From a checkpoint of a small sound classifier.
Training: soap at rate 0.0035, 7600 steps.
Data: trained on short read English sentences (LibriTTS-R), 149.4 epochs.
Rows from block 6 of a small sound classifier, named by matrix and row number. Rows with one number belong to one channel. Each number is 128 + 24 x the weight over its row's rms, rounded and kept within 0 to 255. All counts start at 0. Numbers have three digits each.
After each channel's rows are labels from the 100 clips, of 14848, where the channel reaches its highest value: "responds to" is what is common among them. Only what is clearly more common there than usual is listed. The data: short read English sentences (LibriTTS-R). In brackets: how many of the 100, against the usual share in percent.
# c3: 3x3 conv, stride 2 (model.blocks.6.c3.weight, 208x144x3x3, each kernel summed), inputs 72-143
# c1: pointwise conv, stride 2 (model.blocks.6.c1.weight, 208x144x1x1), inputs 72-143

c3.73:111132103130146155167122100127110149120124133120136108095117156145140107109115107121147105125125131129129113197151124140153142129134117164139140190136116168143141111120120094154130124155087138157182191129091092093151
c1.73:102137073134154124153161104151112132134114111160150160136132136134140089095176108125128131097130163095168116139124121125108111103126117127120130149109128209138080125119148107158141165134112116146114135140102127085129
responds to: voice: male (100 vs 46.1)

c3.144:095124138135126182195147114098163166103175123102127143151137126130142127162125131095133152133122125168138134139126125140125152130119112155169135151107148183143077129086123112131084112117105154125177143119114156144154
c1.144:140098159124119166199089159122130124086135116124127113161121133113113145151097104098105141115122128136157134122129128140108127169158130099146119108146162122193127157135115147113101135084115105137117136120089127131120
responds to: voice: female (82 vs 53.9)

c3.32:124114116126162121091099121122126138163104126183104139131156183070101113123131164122105144134145114123160113110151118178104081110135105134146126101130116117151172130142123127148152132115130134150138076089116098075119
c1.32:131112126090139096120107121116089159197101087165131160153146170098095113121125148132122146132154114089149153124136118144093092102090099129131137086122119122143127131076128128159126121131117133140160121114155112112073
responds to: voice: female (100 vs 53.9)

c3.184:119161116124079174119105152066137122106115117088096127131121114101087136114120143125110136128136140137127104102126136103088145120132140098125122102109182135117095099105092168117155109094101162117142199139114130136147
c1.184:096146106140096149098103147102134077116067120138127112132125114114149047153134161091138118131147136116142102143131084125121088134114122092103112133137156118169109121123093130115131104085123092114112125101143085157131
responds to: voice: male (88 vs 46.1)

c3.86:156085142138078162168154100136086139097116122145106107148131152125119099130177178104161126112168125108109157144125125138136132167105116140121111143107102108107157102147154127145138152140131154121120118128120149108121
c1.86:163120134113096169136188081101095138081134119112147097165133146104138118150134158110156155105119107145094154132118133106114128090102137133115123123133121120125122116168160092123119105172109174135108118123145136096148
responds to: voice: female (86 vs 53.9)

c3.196:144132139084157088146128140091110104155105131112127121144142146104143116093163096179079150128145119154137133119172153120120098087105112096128137100153117097155131110159119158127141137141097081153143118078171163122126
c1.196:141135124088105140161122105084141132134120102095097151145112130110119149080160065194114144120125152113124114111115121123093125081111095104103148138154099164132175109093115136130159163162117113129088141120160092142106
responds to: voice: male (98 vs 46.1)

c3.60:141126138150166123140099147150144108148143118118155117112094119096138121158123124147155161162061120112156096155145159175122129130165127100139090115131136120145139144140126127137092072147115107095150132128133157116115
c1.60:134130087150138109130121151169145084119140136145142133129082099110174158135103108127101159141100120165118084157166153138117113114121131099140122136193105103131126107137134138113071090117117125072137145144149118132121
responds to: voice: male (76 vs 46.1)

c3.19:097153137138124139124103144116151140085139122119136133129121132116111142156096205088088129151176132119098132094094114181118113101122130152142115149121126133187086138149158118111120137120141152168137132115119130139135
c1.19:132089200129181123171128145094131119113154122144143179113143157117096163105120173076156134163139139155135119106123086141136152123117126099114129111148105144165122114092130127131122122093113127167149131116116116154112
responds to: voice: female (85 vs 53.9)

c3.102:107112122161076146083137131120080120122088150106162115090122122191142116170139156144119129121119118127168144153116138092116117136132131128117151119107135183100103148121083132134115139137119150120177119103112163119140
c1.102:150130108146136147106090108141142123109142085136149127138136130139132105119118129071142128117134147094126149123145106120093135122119126108128133111140123222124090113123094138145110179168102151120114111142139147139118
responds to: voice: male (97 vs 46.1)

c3.204:149115119084155132083112150132117187125115118139108134150160056117111128091170114155117118096129142102115159122156107117138150141129159127148099094093162129115101131120144106112151155110145126120173156147087112111152
c1.204:084106105085124144089119129122101108142153092158126116109129120131110111137142133173103114088130138119159167117141105099138077134129144134102093135135128124083130145118110075167129125097126169146151188119115145097132
responds to: voice: female (82 vs 53.9)

c3.174:152102156101133107152124112131106158098149123082163131132153130145081103090144105133103106119099126150164104114102139114159115079126118122093125087119140095153149112114132127109122156077096178145181128125124157116108
c1.174:130109146142117165158150100166080136141150122089099095101166122138135082113115095085117131104095125099130103109149150146124134087121140147107164101116080111134156116121109084136101169107134118115252141121114155147140
responds to: voice: female (98 vs 53.9); the word "i" (42 vs 18.3)

c3.198:084130054170123147069148098131097097094090159143119151121144114088130138137131127129135111166135120147153105156116133102132154126127157132137158106099124112109149170154150140110139139082165141091146096121139149147158
c1.198:075090090120111138081154106115152105066124187130128138115094090105110154128142140126213122154117119123145082128113110114171128122119107128106104158142105134102123143164146137173143148165127143127142096119120095114167
responds to: voice: female (89 vs 53.9)

c3.179:073114118097106165093057139148091051153120118127111149121139110128142126123150084134118158116119122101138133139103136133121151123141121084141111126126114135178161111155128142131101103108102116172141086161147124141151
c1.179:126116133097104176102120106151101133154115117131100129158118094095102144103149131120118152150113155134125130108126180098137113145190130116132106116118109107085147130158127179103127126122127123163140138173108130160127
responds to: voice: male (86 vs 46.1)

c3.200:162115118166173153102136098144121139113107113080122135185128144104140121119135129173113088149139099113171110130100176107098117108090150163123105102145102109135141117128109112128115126156120163092148069145133109139123
c1.200:114140112148122115119126104089134130100127106118111127112102162126219128147151119194101097156141097148114120141110157092116109194096144155133103159096086087130155087120128103127120180132162139130160142137114127143143
responds to: voice: female (100 vs 53.9)

c3.185:145106114125131109146116160136111099082116145103121118109107118105119152126150144155131109127151095122089162103136132139126112115127123158144087100116112111145162130133132122114107140096122147137200127131102165114114
c1.185:100119099107143131122126184093096108143146141088087144164099149100140137125176148127119082105119138124076083101130103122170138146111146137137093097129109151126179128110128134100131140117079157130199100152116132133146
responds to: voice: female (99 vs 53.9)

c3.154:105162105155140129148121128127090112138129106115134137146094096150136155112171112148105123120110105157105109126131137151110153148126152107129124048158113089166158100163166159124101128061105143103091140157140124154100
c1.154:102188104178146161123123118089118101158108100151131180134125121123125156127144181140130082080107158130136108103082168148113148123124182145116134113142094106130161135162168137095135135141120107133181078146104134096147
responds to: voice: female (86 vs 53.9)

c3.129:151116148138131078133133167072120148100160158124184104107079131146127113133140170137161163158163112183130114152140132162124106111140122132160117118101139129134133088119141110132135136160101143105124155124105129140117
c1.129:115147191120129105153119130104143127097106139123150129126107088122173152204116136131163132131129138163135123148104127132097109126108105121148113126109169189066117123102141124112137152122103164134127097114118120104137
responds to: voice: female (95 vs 53.9)

c3.134:130163113137075125089112100076112144122148117129095135108119124127150079122096157128129103113153142124163143136131155132152130135154088104124143086144124123146122188106095117155131156108121116163120123163145167077129
c1.134:128146121144079085100123076101128179112131124142152129125066082104143115150133102140131106127147162164139131107119144151138115135157100111139138113144133143103129088116082151111104110124140136163114109160128092145093
responds to: voice: male (87 vs 46.1)

c3.91:163140145108152127122122155133184132120142101077127094093133122129145150141108112182104124121102067135118115122089135139161111109113132150129160185147127141146172143134139100137163103131129103076165099129128094135115
c1.91:121113191159175099077137124128128124136112097082150091085125180140098110152122113152086111180155148137138082138137092131157113123098135111130123112132081108167114117115115159130152116125138160107140116136124137100090
responds to: voice: female (91 vs 53.9)

c3.152:133113123122146146153101119173121147119138139126098090125095095093103121162153148191081127107145099121091137139144165142137150151125094092109150121149102147139126157074132130143090121104097137158144131144150125132183
c1.152:130164138159107126156104117183115127117174195126100136128120157128133099167182113130140098118150132133136106122148162178147180143123133098138112145155122146164142103081144101126086114107126134111146087121119119135126
responds to: voice: female (97 vs 53.9)

c3.131:107149160104140116116109197118108112107171157146174132129122141110141167105123154125100140139122153136155123096146084119152139146076109126090103141137151149130106132144153128105130134107126158113121126102121134099126
c1.131:105110112135122090143146159108115103089176163170152183175102106094092147113121132136117122120140146139134153109153103109103098135088118122096126148158167151104113139124168136122148175123134114104129117155109107141116
responds to: voice: male (100 vs 46.1)

c3.67:069141125137106103135159101127124099185120141148126120139137145098123144124154139128082140103149126094105099090171107130126101107115121130117145126161112181143136085135155102084146136109109110155123133155122135136079
c1.67:132138078166084115126151150144095117116140115165166142160099154125116137181136124166090115087150152093118136106146109139169134133122113166187159120104111157130094084136127114089132145104131138127099113144131143129109
responds to: voice: male (89 vs 46.1)

c3.177:128132163120091134094169117143103104143120172111149097124138117132136075126126172074092160082147126123129124159095107124171148150146102075098092153149132125105112128129152085079148115119154121166102131144131170147100
c1.177:098110120118138138120125125118103122115119203109123126097130112141140095108104149085096096127153127124072114153102119115133156154099156123093166172154121137128110131105103152102159111123191121124121122108132161151140
responds to: voice: male (72 vs 46.1)

c3.175:154105161161135138121154096088198125138146156113117126113133103146162135118113101164120165153133109099160141154126139121135109120133145128126112130120074107185133110117162152110134179100127131149145071130168147154164
c1.175:110143148158159159138119131109153107159100099133091121123163146133109136086108101178131092164144134074132112154107163162086124153165105126172140128095161116189124129156128124107163105121135148082148114097128118144176
responds to: voice: female (83 vs 53.9)

c3.46:146118113139096080109143129157134101081105142128141131138090105127096141148112147119116138152136119134115124129136099087091101150159103133134095106136122147117148157076085138159090135115116169122163150148187176094116
c1.46:099094117123097106129126124105113094141116118176116099121109125139107130183134138137163103109118152152109086101136102134125116154155110144151084128128131136095145106128072141157147097110093213096123143173144154108164
responds to: voice: female (99 vs 53.9)

c3.150:067086144123127130126108139102101123122132149152154143116170109126102093128136132120071086135158124152110145124082149093104138132149120138135149150107143159143147189160111097141147120130136140179156081089078137161207
c1.150:107118127123110085101144103163118136136134152144107148156096124189116098142130115118075116139145106130088169117129124129151143137117119160145136146090132151127135138146124122125067123138107148149098120105088124183185
responds to: voice: male (99 vs 46.1)

c3.202:122092117140150140120112119133152182149124131141147076109137168103134117191140099099074142085121101134092122096136148151138097112099138124121132117113124140171178117096113104151125113138109140146150158171130072083117
c1.202:121103141115130171163101157088105143142126107133150124131148131160126118172135147127106120101141085131126107117100141138139095113092090143090156145099122116116182139095113130174098115113117165147143121194150127154116
responds to: voice: female (99 vs 53.9)

c3.107:145162148097134126101118110144086168146117160180147106151098124119128128121119145125093126123067140126139089101096154103105148135101102102134138121138163157158096186119084081137155114127119099137128172121087077154161
c1.107:135156109073144137123133135130103143156086135120128095135123118077111121106154140122137116135118121142163093132080101136105082124136089115093141139099102110162126167082111105095165088143126133116118122155096097127137
responds to: voice: male (82 vs 46.1)

c3.125:095128148147116098118140159144139116111098105108141074081113131096129157116125153096123147096134106155137114126160123085079121157107082136107114115145132116092171108110183145122126114168118142146121096122160110163159
c1.125:094137162142094097136133176132153147135100170118118105091085106096139135116080153122125141133097111140109105102127138103096113103119108155134130131122103085100142116097161139169141108166159112157150153109156129139125
responds to: voice: male (75 vs 46.1)

c3.15:113119108108128088081158134104113150151119107113139100157126130088154095131136123112083147132177112131097170065120134160106098134138101130116186087128123118100122120096191134164096108131117109125115144113173148162094
c1.15:126133128107131093111125111116114131151142087119089127162182113101108145131140111112088143123140134136094144089117089116158148164138126110113188131114130142123131100137163107110107087090109133120129147163136141153112
responds to: voice: male (100 vs 46.1)

c3.39:116113114143111137129106098123097110105136123164112127114097104133125163073084158117144116123155106165127173125131156132105139178099139165123156121122117126138118134140106193109076148119095193143152091137128125110137
c1.39:137126117151110085161129078099114093117132154142151140111116104144112107114135115150084154189144107113119173126145143103118168114137140102108143107119139140115090109158155102147109139052123149137127095161149141117094
responds to: voice: male (76 vs 46.1)

c3.23:156140130136118137094113175113140176127129163146147154123095133145136191139116127143136149116106093158147125156171142099125156069129145091109096153116101147165119136129114125154141141121136104135128107162145100104145
c1.23:128137098107127131088096171101140153112154113150088096114123115167128133164140145129126141124109095144113151119142153149113131101108133080121088151108091128153132170148095156105128150111170115148128113137151118091160
responds to: voice: female (87 vs 53.9)

c3.63:122159140128154155091115142101124126128154150104128153147107168112119115154118124148155084146141165103119175172129123150142117076104121163163108142119120166142121115135160141111109182114133121110141163131102143146144
c1.63:132197165124131155109090129160112124114125135133120118113154171132177157183114153130128113154094168128092139165101110156112118146086168177159102137116166136145132140141129147111079097110118153101126154088147135119141
responds to: voice: male (97 vs 46.1)

c3.188:153108134101157095163118189082146134145102177146151103140128147136117137109146107147100119136122115110112101164144135120103119093144092118138135182163126131109118145125115105093125133111081088130128156122130160121171
c1.188:204120165148124070119120172112111129150121154157119071161111138139213150119090101129117125111119114114106108141103095121113133113120143093156132160143127126132135162116114126095093132124137079133128120143108140102148
responds to: voice: female (98 vs 53.9)

c3.199:148085137120134117090125111129138124138102113111134183118145165153132123160113105107142130132133148127115069164131096154151112190125140137155170105097098091110163120136114159105111151142153085105129092142202112141109
c1.199:120125178132131150107111156096107167133154138124134191179134181121132112123114129146133202182101146100136129137123135097155101120130159157136122130093134098097150153117187125138092127155150109138093123136147112142118
responds to: voice: male (92 vs 46.1)

c3.123:151168114123139125166104129139101152157183163149064113120099138094155096133094146107112085162109115123124137145148148104152129105103148107136135194091111143117082178122161112165163125177158105131142126115161086199128
c1.123:121116096129104132143177172105143121174116101099102134102111122091117118133105175135143096158131112143113166149164135097119134114108163130139154112128133145120125117180139099158122126164173085126097142085138103152141
responds to: voice: male (75 vs 46.1)

c3.45:131157134119107148129133115122134134131077124140157141137146101124109192131122126158128115081121163133115137109129161082082167130169104128081136092155120106112129172127088148078125140110142108150119097136111129158116
c1.45:100148117115141124127111106167114143107125142132113079136147114146114243113145112138123107123127100146080140118142143141143135127120128113104123111124105144130141131172107131121128137114135100111127091140142175135141
responds to: voice: female (90 vs 53.9)

c3.153:134123145122111161162157124120093137101109170124144153147159166107132100104103114107085124124154186113134118139102110134122122073134116196167152109117144104145091138123137130150130128067128156154129123086138147090097
c1.153:109144123109093095109151122180097140117120138113151153143146155134102136122103155154093178148156179147066130136103116138137131135113092195155131111091093117135107136137121144164117117074108160124131108061114135134118
responds to: voice: female (89 vs 53.9)

c3.13:148094153128156151101145108113098174123103156148161130125163114092149145097169098152119122113175144132117106144108124120155149115131100161082140118146113121174156081108131088119152156118075105175122084130114142118147
c1.13:148127130164117190098147091168096147126139128178193108112205132140092128131126129108091107099146157127113116138116110102155101116117101116123129138125116125139115140178106109089112188135099140130109097145079139186152
responds to: voice: female (94 vs 53.9)

c3.10:105089141106152119114078138103137118123141151129111162109109090180116114138143075155105146137162137144125147139126124129180114139148145101109121128134143145144121102118126177129125133157134193115148060135191124144105
c1.10:115118148143124120111099158143112101123134150114096195143109068160143150107106107124090149134123108119116142148128131130171138117118137161181149081121152143137133134126141152104149124093162134107143108127184132133071
responds to: voice: male (100 vs 46.1)

c3.28:104111108156152151139151158154139110131122124168083114147120175094127130112132111149142161105082115129120079141091145075112146120126129139089107114144089118110159120130095127156134109115159136159140060130136124105145
c1.28:175133096130131115130130136092142159137110148100097161121119157126124173144124128145139143101140113132113124135154131134124090159115129149063082104102114155091155157107122130163114107126165108111102115104112152158114
responds to: voice: female (100 vs 53.9)

c3.183:123121156121133115109125133139132145093155127086119101127116116109145166135150135105111127178114115088098118151132123124122095121129127109147160107136130101061129098139127116105104100116142154079138133139134103110131
c1.183:172123089143172116183153154163159068097119137120123100131110156114124138139148146155147110129129088097129107121161144124102098099133131132108154122131109129115155115143108115120119119138186125103163106141143128110126
responds to: voice: female (98 vs 53.9)

c3.142:173143132149097110122141117168083133145117151144137124119086096113115132101120165119110103135154106131104151174143145127076151137150163135118120116140116100122123068112116123111152140125100078097189096137131156128113
c1.142:131085121163088089088132126171104135130159133128147130097127108102156096099114138107126090134169133092140130143147149104107105119130153157089099127115094131101121097112099120117127169132149091103159128124092121123184
responds to: voice: male (93 vs 46.1)

c3.114:118125105113138117146149106140119170147134136088144142115145095121151146135135145143147107134122094130147099146140134135133123131183147193101063107077145125140103087145124127105144093120131118147118104095124116116061
c1.114:108150134110111139152110144129124103106128133096106139139137121116167088111146124154116150157128100164169124120116147103159119108169110160111092112092118137165110129113105119098155098109117153152131087109174120110103
responds to: voice: female (94 vs 53.9)

c3.59:121142118121149127080102146153145122138133127165126119095163144105076145144081113160146122189129137131128120115138116163118119103141153152122103129130122087117193094131111145114137109147179138095133118132139118104124
c1.59:124146128107092170107098145118119117144126110123113120176102130132135119159116132182164091166118161103146130094128090138127112125130158188125136103106117128105119087126139097148099101120134128097127078127137125093118
responds to: voice: female (100 vs 53.9)

c3.163:115129085101112122139142136124136121187103114141126142119123144116103112131147109092143116145115150122131128120109125165126142098160128118067171186131127127154123164091097139157091127146111096161191109143117101174135
c1.163:107142110155127132131158142107161126168126128132137140115123116122163110109124111146107112136119137134159163160133151111099172116140083092079120178131111116136113146139114088132128143124135138180117129059136110112124
responds to: voice: male (78 vs 46.1)

c3.126:091137095158187142130115105106128127132174139144135132149145103089146122116106111118093123108144132131102118127149095116116140107080098138144115132136165131139140091112125136091166129082134118161118123210113163112136
c1.126:131139080196145103150123104140075108156158136145145134167144149151121118100090181127153104093091157129123082073142131140122170103123083119167097123110154127156109127085105122079110123127122123117123132146151155158147
responds to: voice: female (97 vs 53.9)

c3.43:118146119130122120103140127079088100121132110115130110155095101106101102156120115152118128141180117154134120110064149084136110131150133077087112125082095105133127190112119128118129111124130145117141119130118140136127
c1.43:132164151129117155065144119111132101119095149113083123138119109127108116138116111134122103127125142144124105125076144153144175122156097119100084148116098118146120144138145121117067102156151141138150117154093091086106
responds to: voice: male (95 vs 46.1)

c3.159:171099134104115147114111113165156136119137126135136107119146143107092127113128127171115150118118105161109151125145134141134142078125149059137127105141135082155197147124149120130101090106128134129143081173110132100138
c1.159:154068094134113140144119114139134117175117107125091129164134092115110136134125160128129140103097154135087162113136103139112106096164108105083119112119163103123190169158108086139139129132100139095158109126138133111165
responds to: voice: female (98 vs 53.9)

c3.191:123137121132177132131123098130150139136156115144146114095139129129129138118115099146094126129123139113095099155108144193145111116152117133127132114124141154144115161147192080187129125115107129168124141137075118175118
c1.191:101101081128126113101105084132129132154134123113156120107115171112143134123091105100128148149121104156070126151081120200101150144116127137114125153105127173149181146114169118160118109131124108204125104122109094158135
responds to: voice: female (91 vs 53.9)

c3.162:157103141102109131169106138112073116106136137109116112137123143171123166155150148150099117135111137162123126116132124180108152127148117106171146112125127105169139179150116144147142143127147111102143122166126106114107
c1.162:160136135102145180122128137167117136056125116131136114160113134127152122166095128125084133119113116149104139123116104132118122095170101110133142124137131109098119105185140146111188155165144128115105095118108148121118
responds to: voice: female (98 vs 53.9)

c3.168:134150097125123131110174125141109117131123087114157139116123106152131150115105173077139128130139090125129104115101160099029150120092151173109094107127139104143114113105154160140116133100129135097154206138129125115121
c1.168:085124091126098106140160123153111105119106138139154144103110109151122111131140149100171109137072172130138132129111139114081118124116118160159098109133142115101108114097120160170121101106133105094119197120138132139141
responds to: voice: male (77 vs 46.1)

c3.53:117102142102125143162135120128100140141119120170134138131130158133112126127124105109145097127121118129139134110125106096111090173123165125157168154138087112132084140117135138072105134136113138128115122141139153165158
c1.53:128101152079148144141187107117116126131114160135137167112132126155086129111125137158138180138141150094150113113098128160109154114138134160146155165199129137121128111141160102126094124094113122126141130156138164094119
responds to: voice: male (100 vs 46.1)

c3.190:118144145133155125119133129114114141142108097153152145126149153150107144098134116138129141144145101085109148079153162105094109135134166123137085140166114101136136124089119163170155099121131076169124115128131129143127
c1.190:111193146145085155140117146096073100138112105134117132113114153118155099141105168156152150155109112126114162128164163134093134146104108110116107186138135142161102083145123163122107106157116154149096144104122090111117
responds to: voice: male (76 vs 46.1)

c3.82:090098107145111117154143095125104136120138137146126137167094113109102108155134142148136123122182084175157187124095105134118113111131161148125125130121100111119165143126117105132110097103103119131153126082141112093157
c1.82:129132113171111145122156091089116125155122163086092136118130164097105142132116148130134109143105101157141170136122128133115191103108143123116124147099088114116110144120113117140067119107180149106130129121150125122133
responds to: voice: male (99 vs 46.1)

c3.128:182128122118112119124122107143150107107124092135156144122153120082130152150147131134145189155130132056144121099111131137091129102114102120122121172154122105138139124125095186120152092111125141106137066125189157131125
c1.128:187149141108179143120111100114102145111132128163113155148124107141161167148142107095146156164101113128152126089137149086132145144143126138144148107152113092149126102113130155122159123066099123125103102106185178124110
responds to: voice: male (100 vs 46.1)

c3.148:153114149145133108126141098196139094126136105114133111130125112106131113063086177130144107158131156117126135146111125153098126110165115080127121213125150125108174167121115193107126103141142157132153126116130142110136
c1.148:135137130168168088146120121193126112110109105117171126112125130131106125112128155125135080143135140119124150122104089105102119104130131119125093136138159155129112117179140158141138109126100129128161135089138157108182
responds to: voice: male (91 vs 46.1)

c3.33:153153148145152090148140136114132156166126159110103126125133115118137113104116156156111128083153092194124149104081182112096173099142106123114102159101124115169158182138116093120102099068147069140137125115155100108123
c1.33:111179118149143112145114121123171133099095113137109127126146134133072117098156169157120116125137127150144151112128184182120105114105094151107118145067109135156120169104128106140142106083121123125139098135116122169126
responds to: voice: male (80 vs 46.1)

c3.22:143118117149133122174128130124106119154125143107126113151115122148102120164106153072145131107127087077097109141115095118162145133090069123164126127084143122144084104158111099140150133116128128122128097095121120166111
c1.22:133135134135093092131122116152103135115156139111134117131119111156077137123116102088117151136118119115098113114153146141221109135108133143127132133073101119113101144164124115143130199117134167112123125106140130164126
responds to: voice: male (100 vs 46.1)

c3.54:127152114067083140138127153116151098123105159082183128148118088139149136131147128095108097135144105127178112128149153106146108083104093138132134126127094123154078114131101129182128112090154101150146120137174120118123
c1.54:132143139100122090121162147112134098091108110129160138109138128144128094127116123091101124147134089131135103148157138085119118110133171121128140118102124128124107106141105129133127102129180102133123105116201084158139
responds to: voice: male (98 vs 46.1)

c3.96:123119076123088106126153129172143114134119137094127166123103147153160122085150116119184125170152089110124126134125137136115127121114124120089116120134098127146108103121153140098135133108103136147122136143173118173087
c1.96:080140114118095118120127132144135120152152118128130142149115109181152118130190146146124171135137113106126121116155110140109067126182189129165106128109136072128105106111162149098147136076104116140103106098140145119133
responds to: voice: male (100 vs 46.1)

c3.87:123125138105131156092113115092208143133166153165094153130150117104144144156102065120116094112144090115112134092101156140078117116095136107137130137138100165149109125083110107138136121135152129171168106147128129139155
c1.87:077125151122139159143134145053145104136123157114110097093163132117126148135136087142124109125150080083093165118115156141117163111125152124132169121171148137166165119104085114128099136095099154155133127151085122110098
responds to: voice: female (88 vs 53.9)

c3.178:102104112137137138121133099107143169119139156167131128149140140150112114117103153111174107126151126095106130133125122120129121172165116131127104085123129157155120090165136138118107140152141089140130121109137134119123
c1.178:117078165125090082125135125131093159129122125118127143184112182121102128138109098140165167119084139103110148143123090131110097170103110147120114106116125156103152136146122157128085131140126101148129123107137135128101
responds to: voice: male (97 vs 46.1)

c3.167:108150158152113175161131157111127128136156101113112104159148109124132146141148126103145129152113185123147077121143120137073136144144071091097145160163141142119134150182127124129121107123152086140166129130108118122124
c1.167:105112142120144181139136130139129134152133121117081134144136142099109141122151124099093114177153154097088129144119169140084127158189111096122155122180158111156171156148114164142118085142138119126155173101093114112126
responds to: voice: female (94 vs 53.9)

c3.100:087133131099121132121114130129118099113102152119145187114077134108095104133130138103154133127101097132115139126131174198149084129165125145113159127144135165130126135087109150176136113109130130141111134095167133152157
c1.100:132102128093108140117108123133136144121130118123119133115128084139100088137113117107139163107091124150118104151155114184099117077143126154145135091111148148166132120085137154184132129131114124148130119088159142121110
responds to: voice: male (97 vs 46.1)

c3.76:117168108097150081152088123143123127100108106113119136162106104155152138108188127096153144126139125117108098115130103157122165149074126164129076100110073140135126123154119122151104149142100136120128125106125128155150
c1.76:096143059120123107159150158115073148113136085131135117143116089162150119106135132090181145091094155130121085123137145140157129118100154160099085106121123110144088144125133148110121177119078141134112128130136116134117
responds to: voice: male (80 vs 46.1)

c3.207:146108130137096088126112101147116105121119142100133137099146146139148105122137114122091129111161181113100140116115156107114133153110091125135116133145108133170144121169100105170148132135135124161132121130133121138100
c1.207:105106119134119100139136133159130112126116105112142120153114100136145133136142125144126121109166188145110078131086179140113105156110098106138095112119098127159129099124168115159135182135150131135140144145123117101099
responds to: voice: male (90 vs 46.1)

c3.109:137120115098129097135098140123124150118109107172142132130144106104112140104140117089171153154154177120109144136134139137136114121103134112152114120090185143151097126135113181141118135103132144114132155091110106137106
c1.109:139106107095112116140114124131122144125142091123168124157138071142085144121133157160172153142113134113129142137102133138134092146112145141149168126081205122104130113142113142123158120131110150111061133091146134126106
responds to: voice: male (99 vs 46.1)

c3.49:138125119139122177100139141060124143112138128112182132135122106172137145123130102161125122133125109153106108169085165088155146104136142115146133126114109094139098121100109116145141135118120100121151151147100121135125
c1.49:136140114143103159110173104118101150140131139153090132127161108113171078115113109140164120130142165132120131085141155122092143121139120121110104149123133128184111137115117101139130194111115123088111140128102087105113
responds to: voice: female (90 vs 53.9)

c3.42:078090112104115105165120128117124161140125163103140132135094080114149117156148150096142122098145167147138158161120143140127125174131135155135082108132117111159169102136135139171137111116140120151123105116176129141138
c1.42:100152078140105131151105105101148118123141130126143109101115098115131142137126123117160083092117156134134142087137120125116111125101143134137093133101128131142141111134140146184152100100091147146102146106130095132153
responds to: voice: female (82 vs 53.9)

c3.98:137073146129104126119158095122121090096120130126101111132161140137142146121100167140133106129128129133099154122116148108133148151122109121110140119140144142143177136135168168089092140181184109098120133146127133151125
c1.98:154126131120135161176169144123124112101119134103119150122140153130137098090132174112125126137141130127157159118092097105111072143151142138120109119125157106146180144119177136112118127162119134142140156169119128136146
responds to: voice: female (88 vs 53.9)